Rows from block 3, named by matrix and row number. Rows with one number belong to one attention dimension. Each number is 128 + 32 x the weight over its row's rms, rounded and kept within 0 to 255. All counts start at 0. Numbers have three digits each. After the name is the row's rms in percent of the matrix's.
# v: attention query, key and value (stacked) (model.blocks.3.attn.qkv.weight, 576x192, the v third), inputs 0-191
# proj: attention output (model.blocks.3.attn.proj.weight, 192x192, transposed), outputs 0-191
v.25 092:085090124095105119168107132106122105161109146092082116094091182108093101154181188144126152096100113152110134031080124128124123119150106155080087139154133117082119084123139170074132081124136114078074100107130128106135118128103061095139098129146159125136081132078109096147158106175157129140137113127056112087116097127134047149155128160189180177102119079108156127088087166146068122088147125100097100133137155132071103143124183109136139125150131080128142122124125117103149164100109154159158131067101136127179172108121142055149224135121155181072090056127132077147158080130124157154
v.26 095:144136149100152122166187129136129145123178112095100171144072128094155145092138135068208137157108107085150147118065154157062152174208113122107133127115086142127075099137091147170147109109134060144145140089173103155125128102112188168134127209133132095164078114109062146152147123132106054125080154119121151087189110135113072155084132146115064130114171142137175138109088129126074127105117160109080170151115157079149124117151127194079165133190122122108071100128072134142104104093117127142115122087123126102104140121114161073123181138095156054132164090137118121123180131093172147127
v.27 098:147134133156147141132174136145067135131180115100101114206149063161170210072146032083152088192168089147100127143158155166113120182145119060103162105154127154167117127165132108128134149099148101132123122106182148150155115076108164149114164119038127132136150071085119135192110091139139106101140171110140173130168179125146136103099100146094107091178147112132099133112137166095152109121122126106105242139119134129159120174219100122079106151088139156137111092134140161104130156122178160112106098185122133111187104167145182156152114163087137135176130136120122114144125144128127135109
v.28 080:107149134133103148108116174102134162170149112099108149084134148111105114135167068183095153111114140108115152047155114131137126084149101149112072081152146102120127131078154173121103072136124139108080122177042069094111086146059115128105076126109162148149105178076104099124057128145140206145178106122090149167127093077123128157135126116160189131139097112118212098184106146157098132129107130135145101098132140086094090150092141068114092148127118112119176167133114132096069129113125124189149163080076175126170147083164091062092138159097128197098112090147122135164092157126143123157
v.29 093:139134115162159167091232173155096103102135176186088173142219089112133114095092122131158190134117116069174154104094124167085139171152155176119160171119137079126143063154127161113177121116122096156150114070170106158101134128098102143147100161139065069116153080187152125143159146098156071115107117115135118135153126151117130128120167163159111147116197155171110115099157146150093128114126189109088192121160134101155144110172153147158182149145157133122103096201141166100134117087109050083104111080166127106084126138104119168151129142121114125142148099062139105105163148110093094111
v.30 088:130153150109083131169148151185155152112144118082132197184098149118175156063167142065221120149100126115133166074154151118078119156150116056138097150103122161099113164084113145140095089086136089129130111107155129104078105074097174151133086135136150121151113150147082162153137136173086071181130169149121127123105075176089092111090099148099104134186158135135147123175154118148052162150073145154146131114091143111116105108150162168045166132156130133103069097094124114118102119142132173143106131204107194109100134115116133116089120182117146098121177175135157112090153183127169127154
v.31 104:100100135113118156194049089169171081141132096119116087173092151100104091167145125138124116187113125147103120126134126134109124119140144188144128159155136154063095128095109142158091119107129061140102172099126084099119139142165121119102130161161161138170111155166064171082163162143100123104109141154143091065112136135152039167150125162155206149151135070069112113113111123106123135050120095112213094068131090130081106136088064148113165111138131127092144150102104098162106167150128138154150115131122152117046099123110113106060233117155138102097134112127126094159134143148148123179
v.32 098:162128101154124219110204103133055099117169112143131148100133158122131084071092181128134144135144128104073166166094134165104125071126093210110094126076098088140182138176110100099100159133147167113117209092125101139091122132165112081140162133152108159136122113078165096149143133138146171118161067182107122107146111143130192109139137140155109150117104102186128166094110113093122090199152132087055153117112100125132144119123153132105098147089134106122108125113126227098154129112142101172184160103151109105079112111098182115129111134107156077141106054142082143065118147164146151155
v.33 071:127135090134163131129136116144130064131181117070136114146084200144133127144104082145148096119105166138071197162103163176176129074119128139133096121080124146175089183143087042112102153088144167150062214156117103107130070112144126130095122123061184134139093131100160177127114090100154162113154145121170145118164133084160171148092104127121159077115133126175146124134123087102157125147121114097108130096121117107129087158099094172070091142056134163117144152058109092127163093150121115162184107111130115094168105119135076073088151158091148101147154138187130148065151137177176143136
v.34 094:195128128119158118113120099205177131140167111134138158163242163111124155180114122136117141125103186150192153085133112160158146107129144137126124148116100071139118133096104105129107123088093066164155161174117130149086132139116151179135140139117147066132111121168121127066200123124140118123081113167171110151134120108109149144169133098124170100157178130088126134134128134102105156137080116104198151153096155136136152147142119100146189103120134153110092132163101061113032093141103150095129043157188161112147073162156100107081118135121118158056186155104159125131103126130212089153
v.35 079:138106137136121115109094063098118099101154081188151157133196129114120153161112094152166124140114053134086145166054130166129073086198113139139135145133120083137149074203153211144137130121112124130146116091190132117113077154072085111125166133054143078152149160127130134093124166116200111138115101189120112153135175089134143135126096058097121145145126161111122126115164162075084095128064146131146187097117158105147097155122115163110152143150147141096153113175114169087154202094063099136143085099160150081177159119114145142109100131097141094112167154104117095118130126121178094071
v.36 103:096173130099066059137094142127199143108110102080163150153113098131140152164091126157109107105086159125172134116143168124113117141071181078104149180118189114130136160086125086137131142102103156177071122173136148112129111131096129095095125147048149113128097145144139150077094117112092077172143163086131077173099181143136121114131087154171161116141177163110155105200155146122113155114086111160153108087132135110122112121167120183112130153082133142066207125071137101123157119110121126113093103172144154078197130107134078114103121199091169171072103217148179112099135148129126134150
v.37 088:136121142101086137147136080091102186163183093129131154120104086133145186123143075148139162093141082133147094140119147139164136160161129120145138147135136174105172116147057159123115122125182082122117111080143175087136108101104124081154121103127110053105146091074132079203144108104156167133109100106069169089126113129126113113109136155110123163137084109150142111103127143058101092130158103097048168205136141073124137095097139119061170196172109128095057132086167182144183190068110136138099139106105159141109183097089126166163132114090192114125110095127126099141090106155082155135
v.38 104:117154100115101094145143149108103103069120195128121109096054122099150087129105175165151076089116104116092163069109152123064094142130108131060098146103126137127156153137098077093126150184125111151048135155097114123123134118192080131120071135132138167092103146113117148157100120136064075125180139103133131122184100169070122130069057206214124112108099130140159090195137140109090143095127166166094098096127116108110143090128127166137117121154138115161170175074169188130188097122155135118122143135119091149112126092086153095135182154114156175135134093128136108118142195139103123188
v.39 090:090130128149137184113193136130131158107126152079094185144149121131120063104093196117071158108113137104191144062216098132097135120083129166141108134134161118108145124072148122150100115076108134149124137124113081132039137127143171139129078134176109137112126137177140101076214125131100089199128080158149101101091075150114094110156159154231155129124156114110119127137158140172103170130106141114163116169105136117149201082136130108148188122154140145109158144187128133132051069145116099145116140150145122111081071166148133130158119141112121114088083092093112149098126121123143170186
v.40 094:107146141078065056179169154100093184121099189052115130129069122159113171125157135113152159055128116124147066103165152097103111154149129102083111122174119114174175116098155072120158151175149167088106047142115111124167119088136110132150117135140144099070113107085147131186106105130102127157142092064084145182109102161130136131125119079112058134123124220167150113214102132151150139125145121160046108192140117130138153131152120151094122178145093140167139157145152111156087118076117153119040151122132121145123129122095111132124082116112148179158124152091127130150135165133119137104
v.41 101:195181104121108075136085143115161120134084106137191115132079097149171170126099149158124115145107144177149142122111159128185146149105167085113089155115194099139143183128122081118129104159144100148125159174089154102168111138082106111125141101104211164144081115099159157193099123109094096100129137057122108189170181130096140110097048114077099157139140142143152114142132111127125157095151106140129092121093116175135085168110115123121077118102134088101148115055144078120154119111106163137156087151094104120174167093124070064094147124081167102164174180180158120140073148135174106065
v.42 081:096091114127085154123183062117070104045130110155111071116140128181144077109082157149138127162147110135038099131130098152108138130094135177125137089107138131146191123094144084055092111130148142096077175143183172097111181155140096088115157152119054152113133141109162113092109106120210116133178105098129081085147111135141144096178081156201098190093131051096075180098118122152144115132132132100119123097119118164089077162154104122172146119135106129149193147107187136140138140142131100151167140137091096139113104162139190150131137142098154077153115094141149120127109088160118139164
v.43 097:179176145140167089174140155127111184135205167061111146115073166096117138113139139124167093128119142115078121160124123129125156082127135117100123106109104126167123183185110078181102166136117179092148153092147128134145152116157126146125133161107167167166166127061140164159039105162103164134119076152160145175098143108121186122107165134088101109138111173205127150142080126160177082140162095131121127094132153120167126140096162116061048186096138118137090158051162155153141131085135148146113202107155127106139125129135086089138069105111127132209097129168114146087131147135177108112
v.44 102:088086130150177071177057137116141098168132107113123083148129102143070131151161094120111146131092140118092140114143108116131108175171119112159167152172096177098083110141145195135116159125131118117110119122180160132162110135152122166097178130129101127129135145157091116000130141138135118148106189098154173104111139120188023148186150067100162099147060154122081147110153132141111157100093099140164123087144154171134122145129115120161095087147118103121151093175091103116133191161150119115153139183135103143202120163159124155114115083190095117104102190118111122155186100071127139134
v.45 090:151143150085158131144195139100083187161128117157100133113101109173120150126152146119118131113144074133112089165146093112094162101165143086130100080153115159080172132139113136106093124216141131100174158085082115050108161156162081172150123107193117067094162113082092129184093162090132140181128084120105158141125089158152095130108172182085109212111159067105106150128092167150161104129115105143082102132128143103080113102112144067150151164103090069157119177117192143157159139075142110168138098099091114168109135128096117150151116109158130119174081100096089141140062136175112161119
v.46 090:175154127144151047148173176151137179161162157098145199145205125123094129139142135112114190094127110104190116094158099079093136152154132106112142161138079126094129141171146124110081139159092128132170094141128122127144104158166156173139124158177133088141190122142130103084113148158090098164096099101207161158076108129168109156162196130100075140150134208177115145192122123154121135149078090156135113191136177181139193104133171113163126094110118109168108138174167117144106089138159112110079119115154108140138124128102102159166048100177123138151118186086116138135093146107160133081
v.47 083:089076111129164143188129146100108100137073084151141074170082123183152087103167104118165119142131126141106125120119138116131096133145101113125164126119061198087112147128149127089108155169161166088079131137131102100161115136126093091118115102125135160126115131147117138134126141056131172076130187078103158086155080157171038145097122158116142135088052128117087148119128120111104092140187131182069108091144132157119072145175076197126101104098131052151155153100109154124169181146118101122140117122142084187125116128104179132133193120174135097141140139161148117127145115146054224153
v.48 097:211164119165135107131089156084147108165151080180176134148164067119129191140131131146138132122139103137127180175121126132102108126168125082159108152123146096061112167198096098067107144164099062202208189152125165133122135145148131139117170139144135093165151109098117123150097129137108044093120198140194156136135176111144125113077140172066151150141126125133124081132140140082154135105078114145178124074152155158114115098107159104129120106080119117157114139068181129136233130144156137139170111156135118154175163127129108098167163121159108118153094146130114125144106141144124094050
v.49 103:130129120100074127131110106139150062126075082125170093103095134141161136112095147169150128140102150157086159097062154120172114124131111166115101150123144132108126151102120112084150128116183094153088148167105171131165086108132091089122159096073169157167058102068150157191123100100116163090145164074102106153191145142094116106105050115125111122104064143153142106147142104084115158104183142119052154112096070145130050134108061154117089132148146110072103113075091109098164163117129154104182121106105090148184158128122108086069197152099160099115138153199166114152115124131133135161
v.50 080:116155122164176148149112165131165136134120084076162105127122149213142158121134114156099077147130143179184095136152129156247140102105154119170120135132144142123104126078161083171121075101121165148184104148073159156126138130122141162135144112126143133144144152127178090105120147107129154173078175183155117106093153082188170119119174146065193093149194108134111126095122092176212096120134082134173115084168134085154071103147156098110114125077130103149119102073130082140199075130136152127160111126142157108103165129134077131110111139104109122121169106193149142157084108157126135073
v.51 107:152149122080069081159152115109128179118155122108152180132132073161167166126101120141119156084143123127155141130083164170153163144177163089061118169148137123112206135148102101071132112101186126137109160100133150087169094103114141099150124092089146085156103073056185110175106121098155146147097115067122123154164148123129128114096089125102073159102114143173177114120119126102107108135166106111007151193107130115149099125132142119095151187111131119097116132090165158118190143079133164133135129095116124120173187094089089119156125124058203139152130142163170084129081126191128127111
v.52 100:171129114140222152166143162164089181148150141096123142185154166147092106134135135110116142155116128098120151137141072137093158090142077149119130123156072155137128121190131151119064151125105148111163175103142132082120137156192145172129171137177145166196198160186112161051126140132103128158105123148168137106129134124204096143184209134110156095101081141166055189122122095126140116172083095126162115089131142132112171113119130100123076100079136103143126173160133111107109093167143089150138145161167093143145077154105143140130082094226099123149095119100136165104166094141152134151
v.53 093:158108159172196104116111170115132131149122128194133091104164103108093121177126110124132119146132121114135116182161071090132135133126135133208137113135122121100087113154168149132103132196069153129185114147116085122134172149153130149134159167159109142104191134171066107065113135147123111127113145164187143128118113107174124151156185117098175116109162150107098143115127139143166090096098120150239126097161142161102180149113187066172098076113097152173171155177121110134106139155137089156130143124141118164098116158131145151168087089188046133155100128077073183163133091058119115075
v.54 093:111125122155026133106096105099148077138107122153134070068098064086124170114151109116120098107127134147128106105114189113168071196116137143147104143119157123095154142114086136141154134126153054157098106142150196187169077103088120084119106083058107150079080099070156084166116087173155105097158133087094144121114170116092150088112070122117148122165073133154182069100164144092088145094162117103118146159120091124163124105113167139106095153151137176128118074124147134109207157119132171110145152162115094123135186113161132110154122107059144166116113145166100091123164140125079090138
v.55 100:112116116124105154104139150179100060121102106139154080133140179148142132111115118152151130140138180158114178115099136147178117104124129155144079109089096136120162154113143128050116104140139148149100183179115135124157126119171091090154166090152147182115060119086163078194139087067164242121144166113099100118179116167146138111137145162142114113092043077164139165116139098144114074176233133113063134128116101159121065131127116172117122105125128112114102146117054162132133116100141123146191135095134125133091099093094147177096185130127136125124168125165122137125074126155099153186
v.56 101:112094108123097127124160057102104102117065153111114086100052100135138080115086196132130116142149102139093126063162118085110118161136149171114103122137129169133146082096160129104140129152147126121055127148089137129116145109123080141126108112156114190073098112135137111111188118125147113077172083054117107107177105154130113138133039129161083152107097111062137111127113123173116197081139169102131108171120106176121184154148110079228118086182101118148164136165130104142045113173104144111146116134056041141118121156125164103161172114111132121120117107125142119164140132075143124159
v.57 093:168155144107076084152117123072149109143093111182184119098132073150129166151108125111155092117137083156086127166094152145141100157140165090114135151133179073149171148167118092087133131145096120149180105141114172121161159136055085109114151146082128087137153150103146145104086140125155062163149147093134111150126214127112159121115063117096107184137199116078161073131134136116165166062094126151189132109120123128109089151125159089142114158075115143153191106086185119124166150131120148086150078158093156106162211097138093104141143142075117124143126161142120126135061132137139072038
v.58 087:155155106083104197109182070137099176108149157090114156135112123174150140083108168176143121130144115130096111063125132137135172127105115169090127100146134112151207113120088152140096113131180147077093179093116163109075120105160156102147103080154105155130111097107175119171113137100176143109124004090104118092140123147115157102160076133134046142107091102182131136116134120100120186164136135073079125175108110122127134089149134091112121175142135088105061137121191122130081064122126122136153117144133072130127100131120183082129124145116143074135123107152168110084088143202156153190
v.59 095:111107123152186147116163165139108186089179207105089136147155168105096107089144081089138121134151166118108093165160115130106125124093113146120147072133084150173102087081168154203124150101118157071160089119133079158113146111162171133134111153145120180115141129146142117099122105138142168163166069168105178108091108136119134145135181102154118082161169184164101175122072138217140064166135121149149135126153127104140138155173162135103131143157138183138092129190117137116067099109136136140084191144180141120075091131144169164124049117121081143171097101112105154083199132110180109120
v.60 086:153116112147118118091062119159187041117052122163164075111142145149124111137093124126119098155096153179110181146111112116158090116122124127118101158146133061158066152107174099093161105108101107199116140158085136179134107139089113166099153087085160155169068109157163143106134105151106089096171178118174097142179145139111111129118110121102157124127148142083110125151140071133108175133124127139202116077127119185106117170139104147159091049083132124100181131157057045095083120167103143120187082166113083119138114151170092101086161143150109126128166157143149130136167142134155087093
proj.25 086:187178117119150122083154080129151103070106091158181108138130091160111171120079173137075168190126138132144106147179081135148109076113163141179129135134132109159152127065155099182117130196156108224155165165061132152101145094130135139147140124101097156162133143120170158146145122126117127144095145137134127171171082148062158076085168094135133112111124179156136119191175105121127244162116175116105188142141142119111144102082161112182117097130153149109117114146146092115116073132120111092118166120086107136113137076170147172191086133130135133178121154119117115093153132150086070137
proj.26 091:130111135151146168125069111099102081121127139087152103125151123054161113126122094178124125168141150184123124157122139173143107116084131089095103084142183145138105157163100130128113106123108153103104115108086158164128118163121087094075089103129149177067134192138201120128139119118153211149120170145142075104138189090136160142118136148126155087123167118101110097136157161131142106117127141084149117156123085134190171140131132080162071123062092148077209139154199132052188157080125160125136138119126123131180153202089122111162087085122116109095174147119120170078122152156062181148
proj.27 102:076125098123170142150125124125115123137130144162127123081105159088144116160173132168191106048076161096134127075140147139159113133112090131112058122101134122110179149201134152088144132135083151101114097127096153120089094164104080065127057148203180120121110137154129100122125127122114122100160133102141099109071117158102150122154136106129109116132104087100155175133076183202103045135150120113162093058152138118121125055077113102146096093144146143149162138156120142089139125096063169152153135148176110125136128084137099131131099073136152125098126081150192174107115165102204192190
proj.28 079:140137097082171121135126122163190105063086112158128089092112131184138123138106255169143149137144155110076082186111109158158139126117158163111177137138105139103183143152114096084102127124101069159133125087148146109124191121183152106146187084117069137175130091133119178117128115129124110134125103138147080097132161172111133053135139130153104103115178170133092182183117113111158181117135126109051157087110137199079130115102122114130117138069107108094111089118159123118165106136122130115142155117149121214144114153117154171165130149169176108169134155142104121088154092180108072125
proj.29 094:140115161167131127185082082104124072155128106088175094144095120093163131106120067091182076086111136170158122149142163135158131107119120116204066095083153154119042147123110111157151161119137149074113154218134112195184081122138137137073119134139152193087115166153115108067135105149145172140090198173148144128156157113154114169083077116114173113122063121120116102096113137110182089155087143131145118097149126130166124153134154106103104099073100111137190129085133127151108152133121146146119079152141118100112085117177130095098160055092149098137151143184113189121117116136124183141
proj.30 094:144128100125147118121138123104082156179099142101146124103133129112152138134169089206080117157185112170162090176141168150177130168093113111117128110171154132153113129161130134109129086148094130139168112094107164116123139189143109077112132109169105122100159132033166077190112132106135198099120085103107106111157161115166119125156170135054157139181101106124129141092108162101102034110199090150121082123104103113161169119151156115154106095139123111175164163151138104056174123125169158151163189078101153152178134202057132146155121094119127143076144092086165136137107115178084137127
proj.31 105:133154143109099140070147136066130193160137183099075174144119109132130096107130088130096163119156133123116111145119108109130130165137173127052164117163100109162168096149159140174132137147121177159127052164102156149152162122119144134156116063137118113109159063091163137185107131118100121095136116092137180179203100151118149115135115068083079148098140160163119101138098119163116142152133167132045110240116169097176124154133175119164143186140107146162054135179170138091096132109106128134100163100116116137159192175093106119196086121108120149121127171111141132093160154122137166076
proj.32 098:176145183129148084073102127092152126166115113083111150144119111134161111107125151153083149088101110176091145089123118157097131119138180067099135139210152159122122103072113081109140096090131063141077060105106138112121105107086158133118116088074127085132126164082124116088133109144103105144113164107188113100135141125150124099117075158111144106165169155073177080158126157124129146129061171084147076167096149123126148113179035071127152141090124137083092115119166057135152094131102147103152140090075147111130182148165105079117140168092086140134150114088151103165069097074113126063
proj.33 073:075167180094133095073140101098162147110103073134078187118116067137116075120089154159086137104108106179144105150129113160123122166157163127138159145145107135107176112130163106112152088162179112135059092106093104154151055133143141106144144089126135141137169098145144092103121121132115115147056129140133104108068097136185177084141126089115094128145129156104130114126130113141121189143086142116073125177140170130143196096200114082166178149115106167090090115155179126095162156105090134129113150084117159172086191172110120120190069149201134111172149121119098117172059134084139137072
proj.34 093:121120104121113152141130137121135161083122163075058144149092133166125134119117160131149125085123156058080103152066125083112130189130127158092142097165166158129099114139149133174136105108151194085161087113133157098156111117122138122108176172155189187149111127082092085143122114135057180120136130062139138108088148141132125150119148115109127085137080150199214104104151126146096055158182143164105095120170083130167106096162074165096100155142138118141098156093090162098124195117143097160125177141087137098072164088127146101162150064062179122160113136128104123131147193167094160129
proj.35 082:182159128124131065151127113168175122114109122088122100128136082177151095157100213102103130097131213082104105106134128129139165161141142101148100101098126162076139161102093099126106155136121115141162143181113147126114115146184160185161137151165138166150117132112108098100128083149056157209090196121230098112116131167113132059131160146111164101140078141172109138139131151108144108128115130164142098097117166163094140067102081093105198110116128108113089165115107074184138055151189099123113156137128147168084110106169128121142124091135164097134131152140149152148077106058126125177
proj.36 107:024142136123105106116157108128139161133142106106081136112137130105107061129121084082163098158094128131150137103111125122189118156126133142171127147028091154101102139127154130128147105208141132136066087151081077162175085176165103112175148158180159093135176077158074100147125110140096111066085159132091160116035065114157140136120129107106093153088108105135107116062102126143117139139115141163122156156199153136115114097064124128123128123154085181161063136165140122093119204077093118133112140102140139189140146110112146147156132123190132107202126125156118139160121123096132141127
proj.37 091:189108090156149135102117155126100106124115108119184099086123141093093100130176158095079126175085201135090145079132134103113113039167141094123129102203110131170118086121160114089134104102102182116156144108086167081117199145143120171143147069173107164120156158112145162092109181130140132156169169150180088089168168118138156142201108139134176086098120186150127123153167107181191081082107142128148133112101131161174156099137080127140125102124164091121160136149118143185137095187150133021148132104115106113139076167143135112105077137156154126128137134135139166144135099119168138075
proj.38 102:051110201133077112135129125120140126179132075149144132144128146157120163079148093103154144147151105202177101135172131136177110135109129046175137170136102108085102160161138153132123104130144106117147076115117114156164115141115133085132128162107092062115173117124140118108116134119164120090098173161089127106112090102117109116132133142076082169165178127111103120090107153159131176102084109112093150151136113163088109159136235100111104155104101197111076097158166095088162194110092145140125133131142166155197169165104119158112084209131060137181144146152105067124142086121097113073
proj.39 092:140083158120099144165066158093142121114136187135134122118120203147163116071141107144176130123145126128045099157077137098157157119116126117051158104127179135112085126125101105126121120092123091153121090122137149137155164103129104118125160163097122099125094145028097131137103155116118148043178167071102170176163156112063068175102062148092094126123111097124192117095099165080082100129156151124110111139117087129130055132153075157118059176104085091130093120064161137086127176110145146145153139113108101098173144121102136115114179123093107160111115126157128100112159137177071126093
proj.40 099:114070143172117139109128112150157063159107061147158094092110148109131124152127134129146123190120132127164155145145131150169097091092120140196133149064166142120066149167112206110103086117146129094178129152119105137135155165118118123100149138122094149117149165168110123106108152160183129079144186196121099074102166044161136121160150186142153161128113108164098105090176087121132109082149114128190144074131071175109130170056180128106069107191148147126211097123108138134148208171164116095153123146133130165152111158137152126107139186117185121128151126165129116147131085153118090159
proj.41 102:021135064108122109109199130162110105183125094094065121109102125090083098150114118091123107190147114146172159089161144135105072162138142146204108104128073148140138128156118180138144129158150188090082117118132092121143072145158103136105072152150162136132162169173143104152129115127130096147091107197121128020093060121164154140144158129145149110083141105131123099119149110167114155130101152143110168123152124154143201125127129127107124103173144171118112138203110153152175204099093101108119124148148164189094146164100115134157109138167134089141141117126092168168114139110171101193
proj.42 082:182139091154129138054163151138152167206144153106111185162148097064123148093164089087096148093122103120173151099143144126148125131133179098169140136167106139100155136086140143118136160110102131168160086126121143138121053126088155150166043118088153064112099155090145138129160129129067121103078136133123161181062079120136110150088132109066179101129100166091161113142144126183113127176088154123130143165109145096153125132142118160114154109064147108125071109122121140155096068139128162144147131129091137111134129110199075129119128104055046126094117124150178162153180149080153113056
proj.43 100:123133192146167106084131108105187078091083064132166140174124098148150072133124114187093133132096085173119164139116127177079131138134135173179147166126105146168131111093124129113139105147144098151070125148095091144120104122092103108121165042138100149126159117195149107100128119139181131171120139137155102096117145142168130054137143169186109137136136139090086101164137088108135187137083158135165102116146143097108184145145063087151182101123136134076191103188141096116132123137094093158113145070150126159085147152095107100167151166188189145123161141086113085141041117110077147085
proj.44 102:174131127125122191134162057141089139063152148175137117114152116124105197138105127134146128111147134097165105156121100142163143137108091214131115123110120079126160133100153100161116157168137105186157188162116118100083126101155115135152103127171123174141125068155143114171162111129162164183146095149094156199168134191083152133062159077153124132117080100136127127147098087132186159132183104155143151087149161054104088123116211128151155128125108133190120151120079139157085039127156110155129095115152117121112121127117122162163144059110172167104102129118144115086107156202173124171
proj.45 095:160084050168116177113142153143131073153129168187178119088163168072117100102158072129117116135158139154125119135140155097147130151121131137145120146141137102163161144149099144125129136066082140153178123112188181157095148122076105105113094108112069102078142146154189142095110166135205127083197099148134100121204172087073151145144103067152205143129133149140117138127146098134185094090150133116161157111091096134162196185138167169156135150136141107128175077148154161156155099148150134125128133150153108092128073176126077114130111151078119187052133163154149133100155118080148102115
proj.46 096:128065107177113155174130100126125054084105172150125068121106219129132137148119101152145117126145129095029136158135119118122134175095084185133099096104174139139096133122108138179140127091137128146140118133140121097086166070097096128103156154114111147109129153121106094146119108158194161102226119140095131124198193114070129141114134117162165138135128099160139097124144116087136113089174141142195138051131090109118095167089126133128080158171129117142172090094102130122114165129136089133138117162134120110103098140116121122128206098077194203110124128117108115095131160195130115219
proj.47 089:126142104111066135105133079119061124084149157152118130084119111123080181142111118122127117106164083193174107158175138145131117148092119139161136131115101062112182130153126157134108139146144086156144148118168144186140090151129156124144099111124119129091154111123165148118155138108162077147106086188092132152144133121114204103089120041135110154122142100083077137160109103193152209093112074095108163147119169115112131149102252122144119132156102165163111109171149146119164062102122151135134124139141132146154183191115102140157073117139056151122120109151117137090137131068190050157
proj.48 096:048136090138128135162209112212102121112126157122094117139147164157124100140124085140094109119158120147108125100146100130117121227137092150136101120134087128146163099125130087194165155113088192150089123075138128076109135049089100116084106126114122095129157115177154111135115129130193198189155017133104125084214124165088138149139116050145164116116179126188122133141117118156168127128117158128095143108114174100141143136188153112138188181117121128104087104173108114163127085091101095127095129155168165116096094156098120147131122149153106161146135153100120148123084133105148132158
proj.49 109:083150135101132127088150119112074157166175079067089149119094082104059149141119150083119159165106105151197133100193111131121106110145186066161120134182077111111122107123191149099113119177163141093133121112107121115155091170167147154107087155174185135114163145129132128115149131118092110166043137186156104061062089168205162125144161128110149093111139118081135088121121123197149153127078098123103147170134150142158171116142156107126136083135122174171092182172108151167145130130104142102136109131103176184133155173112117148139080082145086060174136105115092144160126115134171111126
proj.50 082:118151065083134130075160136120125169128111183131078165061155102059134071156122122132140115125143104093084149142106103099029126147172103214095142118121080121171169091155123123097184132166109161115036174085140096107138109113115099117133138054096139177163139127179112161177149135114145102130132016103089167149139097131143145173153127060147106133084131115113112149117112134096107133197106151137095130186129162131174165140138100142175129131155124102116143142139156164103082115079077128125111127098142128118078116112106139085140109108194108100118108121078118165113106135069144136125
proj.51 117:136096072155148113102172143126086091134104121063131092086083144063092110140147132092091116173090146138092168081153125112131105097134174092171096087184103145153096083110170145095151090134136171108138077151085154082118146144115107160111119110173166134115160192103127096110110127155125153121130152152196089026128156140154167151185127129103209066088112146136148070136154116198171108100110137133176120129118138162178150131093065105106088078157148109127108135164118121183158138162126131048181114130094141176119107178150119098112114098122136122146165128140124191161120106118187124114
proj.52 103:146119123135089161110123068073161081066115175163114112124117144131123152120081108173094151081150107140077099180101134144146145183098144220117122124141144095130183070062106113173153139094171077211089111127124103154075113055102122097131102115110099122137123094118173094133163116163208139136156092111106137181203158144088141115075120039165151146152116107109145092148122113126135153113155157098155123129126141069125095128112150104156142186139129121093131083109151124114132094104119130138140103095130106103083159124145079128188168088063173191090119145119135104094103184156138126145
proj.53 100:114135078118115165169139120162143104110108187220145112135194149145174113122114111161146123095179120100116113148128135124105132186113051185088118133070152101146201162135073119181150180103090090180119183130170141124102122087117107104128075129079085128134105102176165131160120120130171113146179082128073129174212136137063117138107134113178112166150151104167111163123137156072125142149158144124138146062113137106081131140150180159158165157132147106112157088091124142111117086113142095168096110163163108049105084091137125167110161153107118165071119150118146126083138153133112131195
proj.54 099:118118179124181099124147137185095159174128058109124121124142115151147136152151140076140134182119151132167175068113101176131115042180080094121127133142115150140089115149166107097123115131114199071107153086063088086138196105154135161125116115130129139171128143167088137154126128112113171174124176169139136099129099131150100179176127221128072081100160150157124147106124157156127119121075162143093142120120158151112118108158093096112154098107136117111129165154073114164090134141118122052132123107122168115149137128117186150074115195213129080182142102090143141175090069153132134069
proj.55 107:105137111093137143068123127060064176192151144091055174102079093088093140115131155083131134118124072157139123121158124143068104120148183108110128134209155118143170085137154138089134137121173118076080092076167142119139078160092139112130100105070145124131155175099135144117148134131123055083102101144119117092075122117174176142130101073091149107153143125030157103120120175186112153123079106089110108185129135115151170123157110106131115114130130155160116140135170145134147136115098160105174104142082153110121187140158129094101072089075062077126110070116134133150143111075171109112
proj.56 100:148088121135080171145136159164113115175151123154151133095139125112113205084158134121160137148184115111190122163182150113144079112089141064155150119169138105095104171164132175115094144103136145156227121137143134136143123148151143131133063199079126116107093190069141153161119145105117122142101169189101148125135110112083091157107168157087145110129107119141149101124165121140099124116167118147089149095097090161120110175144193171071048126102135147140127117102125157158167162146184167138154131167114164135194155150151118179121112178059062115097122142175126128129194135207113089122
proj.57 092:051140057142120107132218123232175144188119124108105122120189102100169076162174099091110099122126138070189159063158132134151125165151108103208088124061078166154127161148120127153163143149056194132130148143127115092120102147124134167118101144143127108136126124197115105147130114137111140142083088155138120081091056129118129137159164160122188125109151148202098151123160122145135089166117146172132157115135146137133172126109133155114168102138135147120109119166109111178121112139122103145111142142153157163102042108155120165121094180148134111139144154149140172191125111064142130163
proj.58 093:172096139170160133066092145073142147178140092063126124124074104073088140116159122094080149165075137113109137127135143129113117070133209108160126105228117159157077098077158123096128083082165143141136092133100133116124156135124160163134086094130148127130132167088123115121153133161099126122100208153172144098088143112195125152136156154103178074120110180097151066136153103167140077096116162130170126169111117119224120148108081126102094115123174139103156133133121130159152164172122156057160129087071133138109163161188098099153141095078164140100123135120148136159152138173136138081
proj.59 097:151138218134170098120076116108157136096072086124165119183117111140201116129110155173125137117079095119118149150060144178109146091120115185105158155070170141136108135119098089099130081121138084116087155141137121164138141111105141121134179071091106128178089115148115131131148113139117135117133164096118109186095158086152101082120117221160067145164124130104097142129123122029068138140146125124159077126139103106094091133077071102140132122098144078092208137098132101089106143141126132148124136102106091097123157080137134085118192151168178123109165119105161090142087118165047176115
proj.60 083:029163147069090117155168113170118164116147123108029152144134102164128139148073155139156124098172106128178113128131107131143118214108112148133146126089127122064146136154109147140130167160174139095097136125154093133159047100156147085125099223098217145152111117157108100161131116113104122178056075144081145094078094161157136114104141086112104130135137076148170129116098153150086163154130095133055127132132141108094118094192155132114129157149094165114066128122109143120150170098125119190124118157155188153115172098117139173136115137134080065161134115130099129146102144111154119165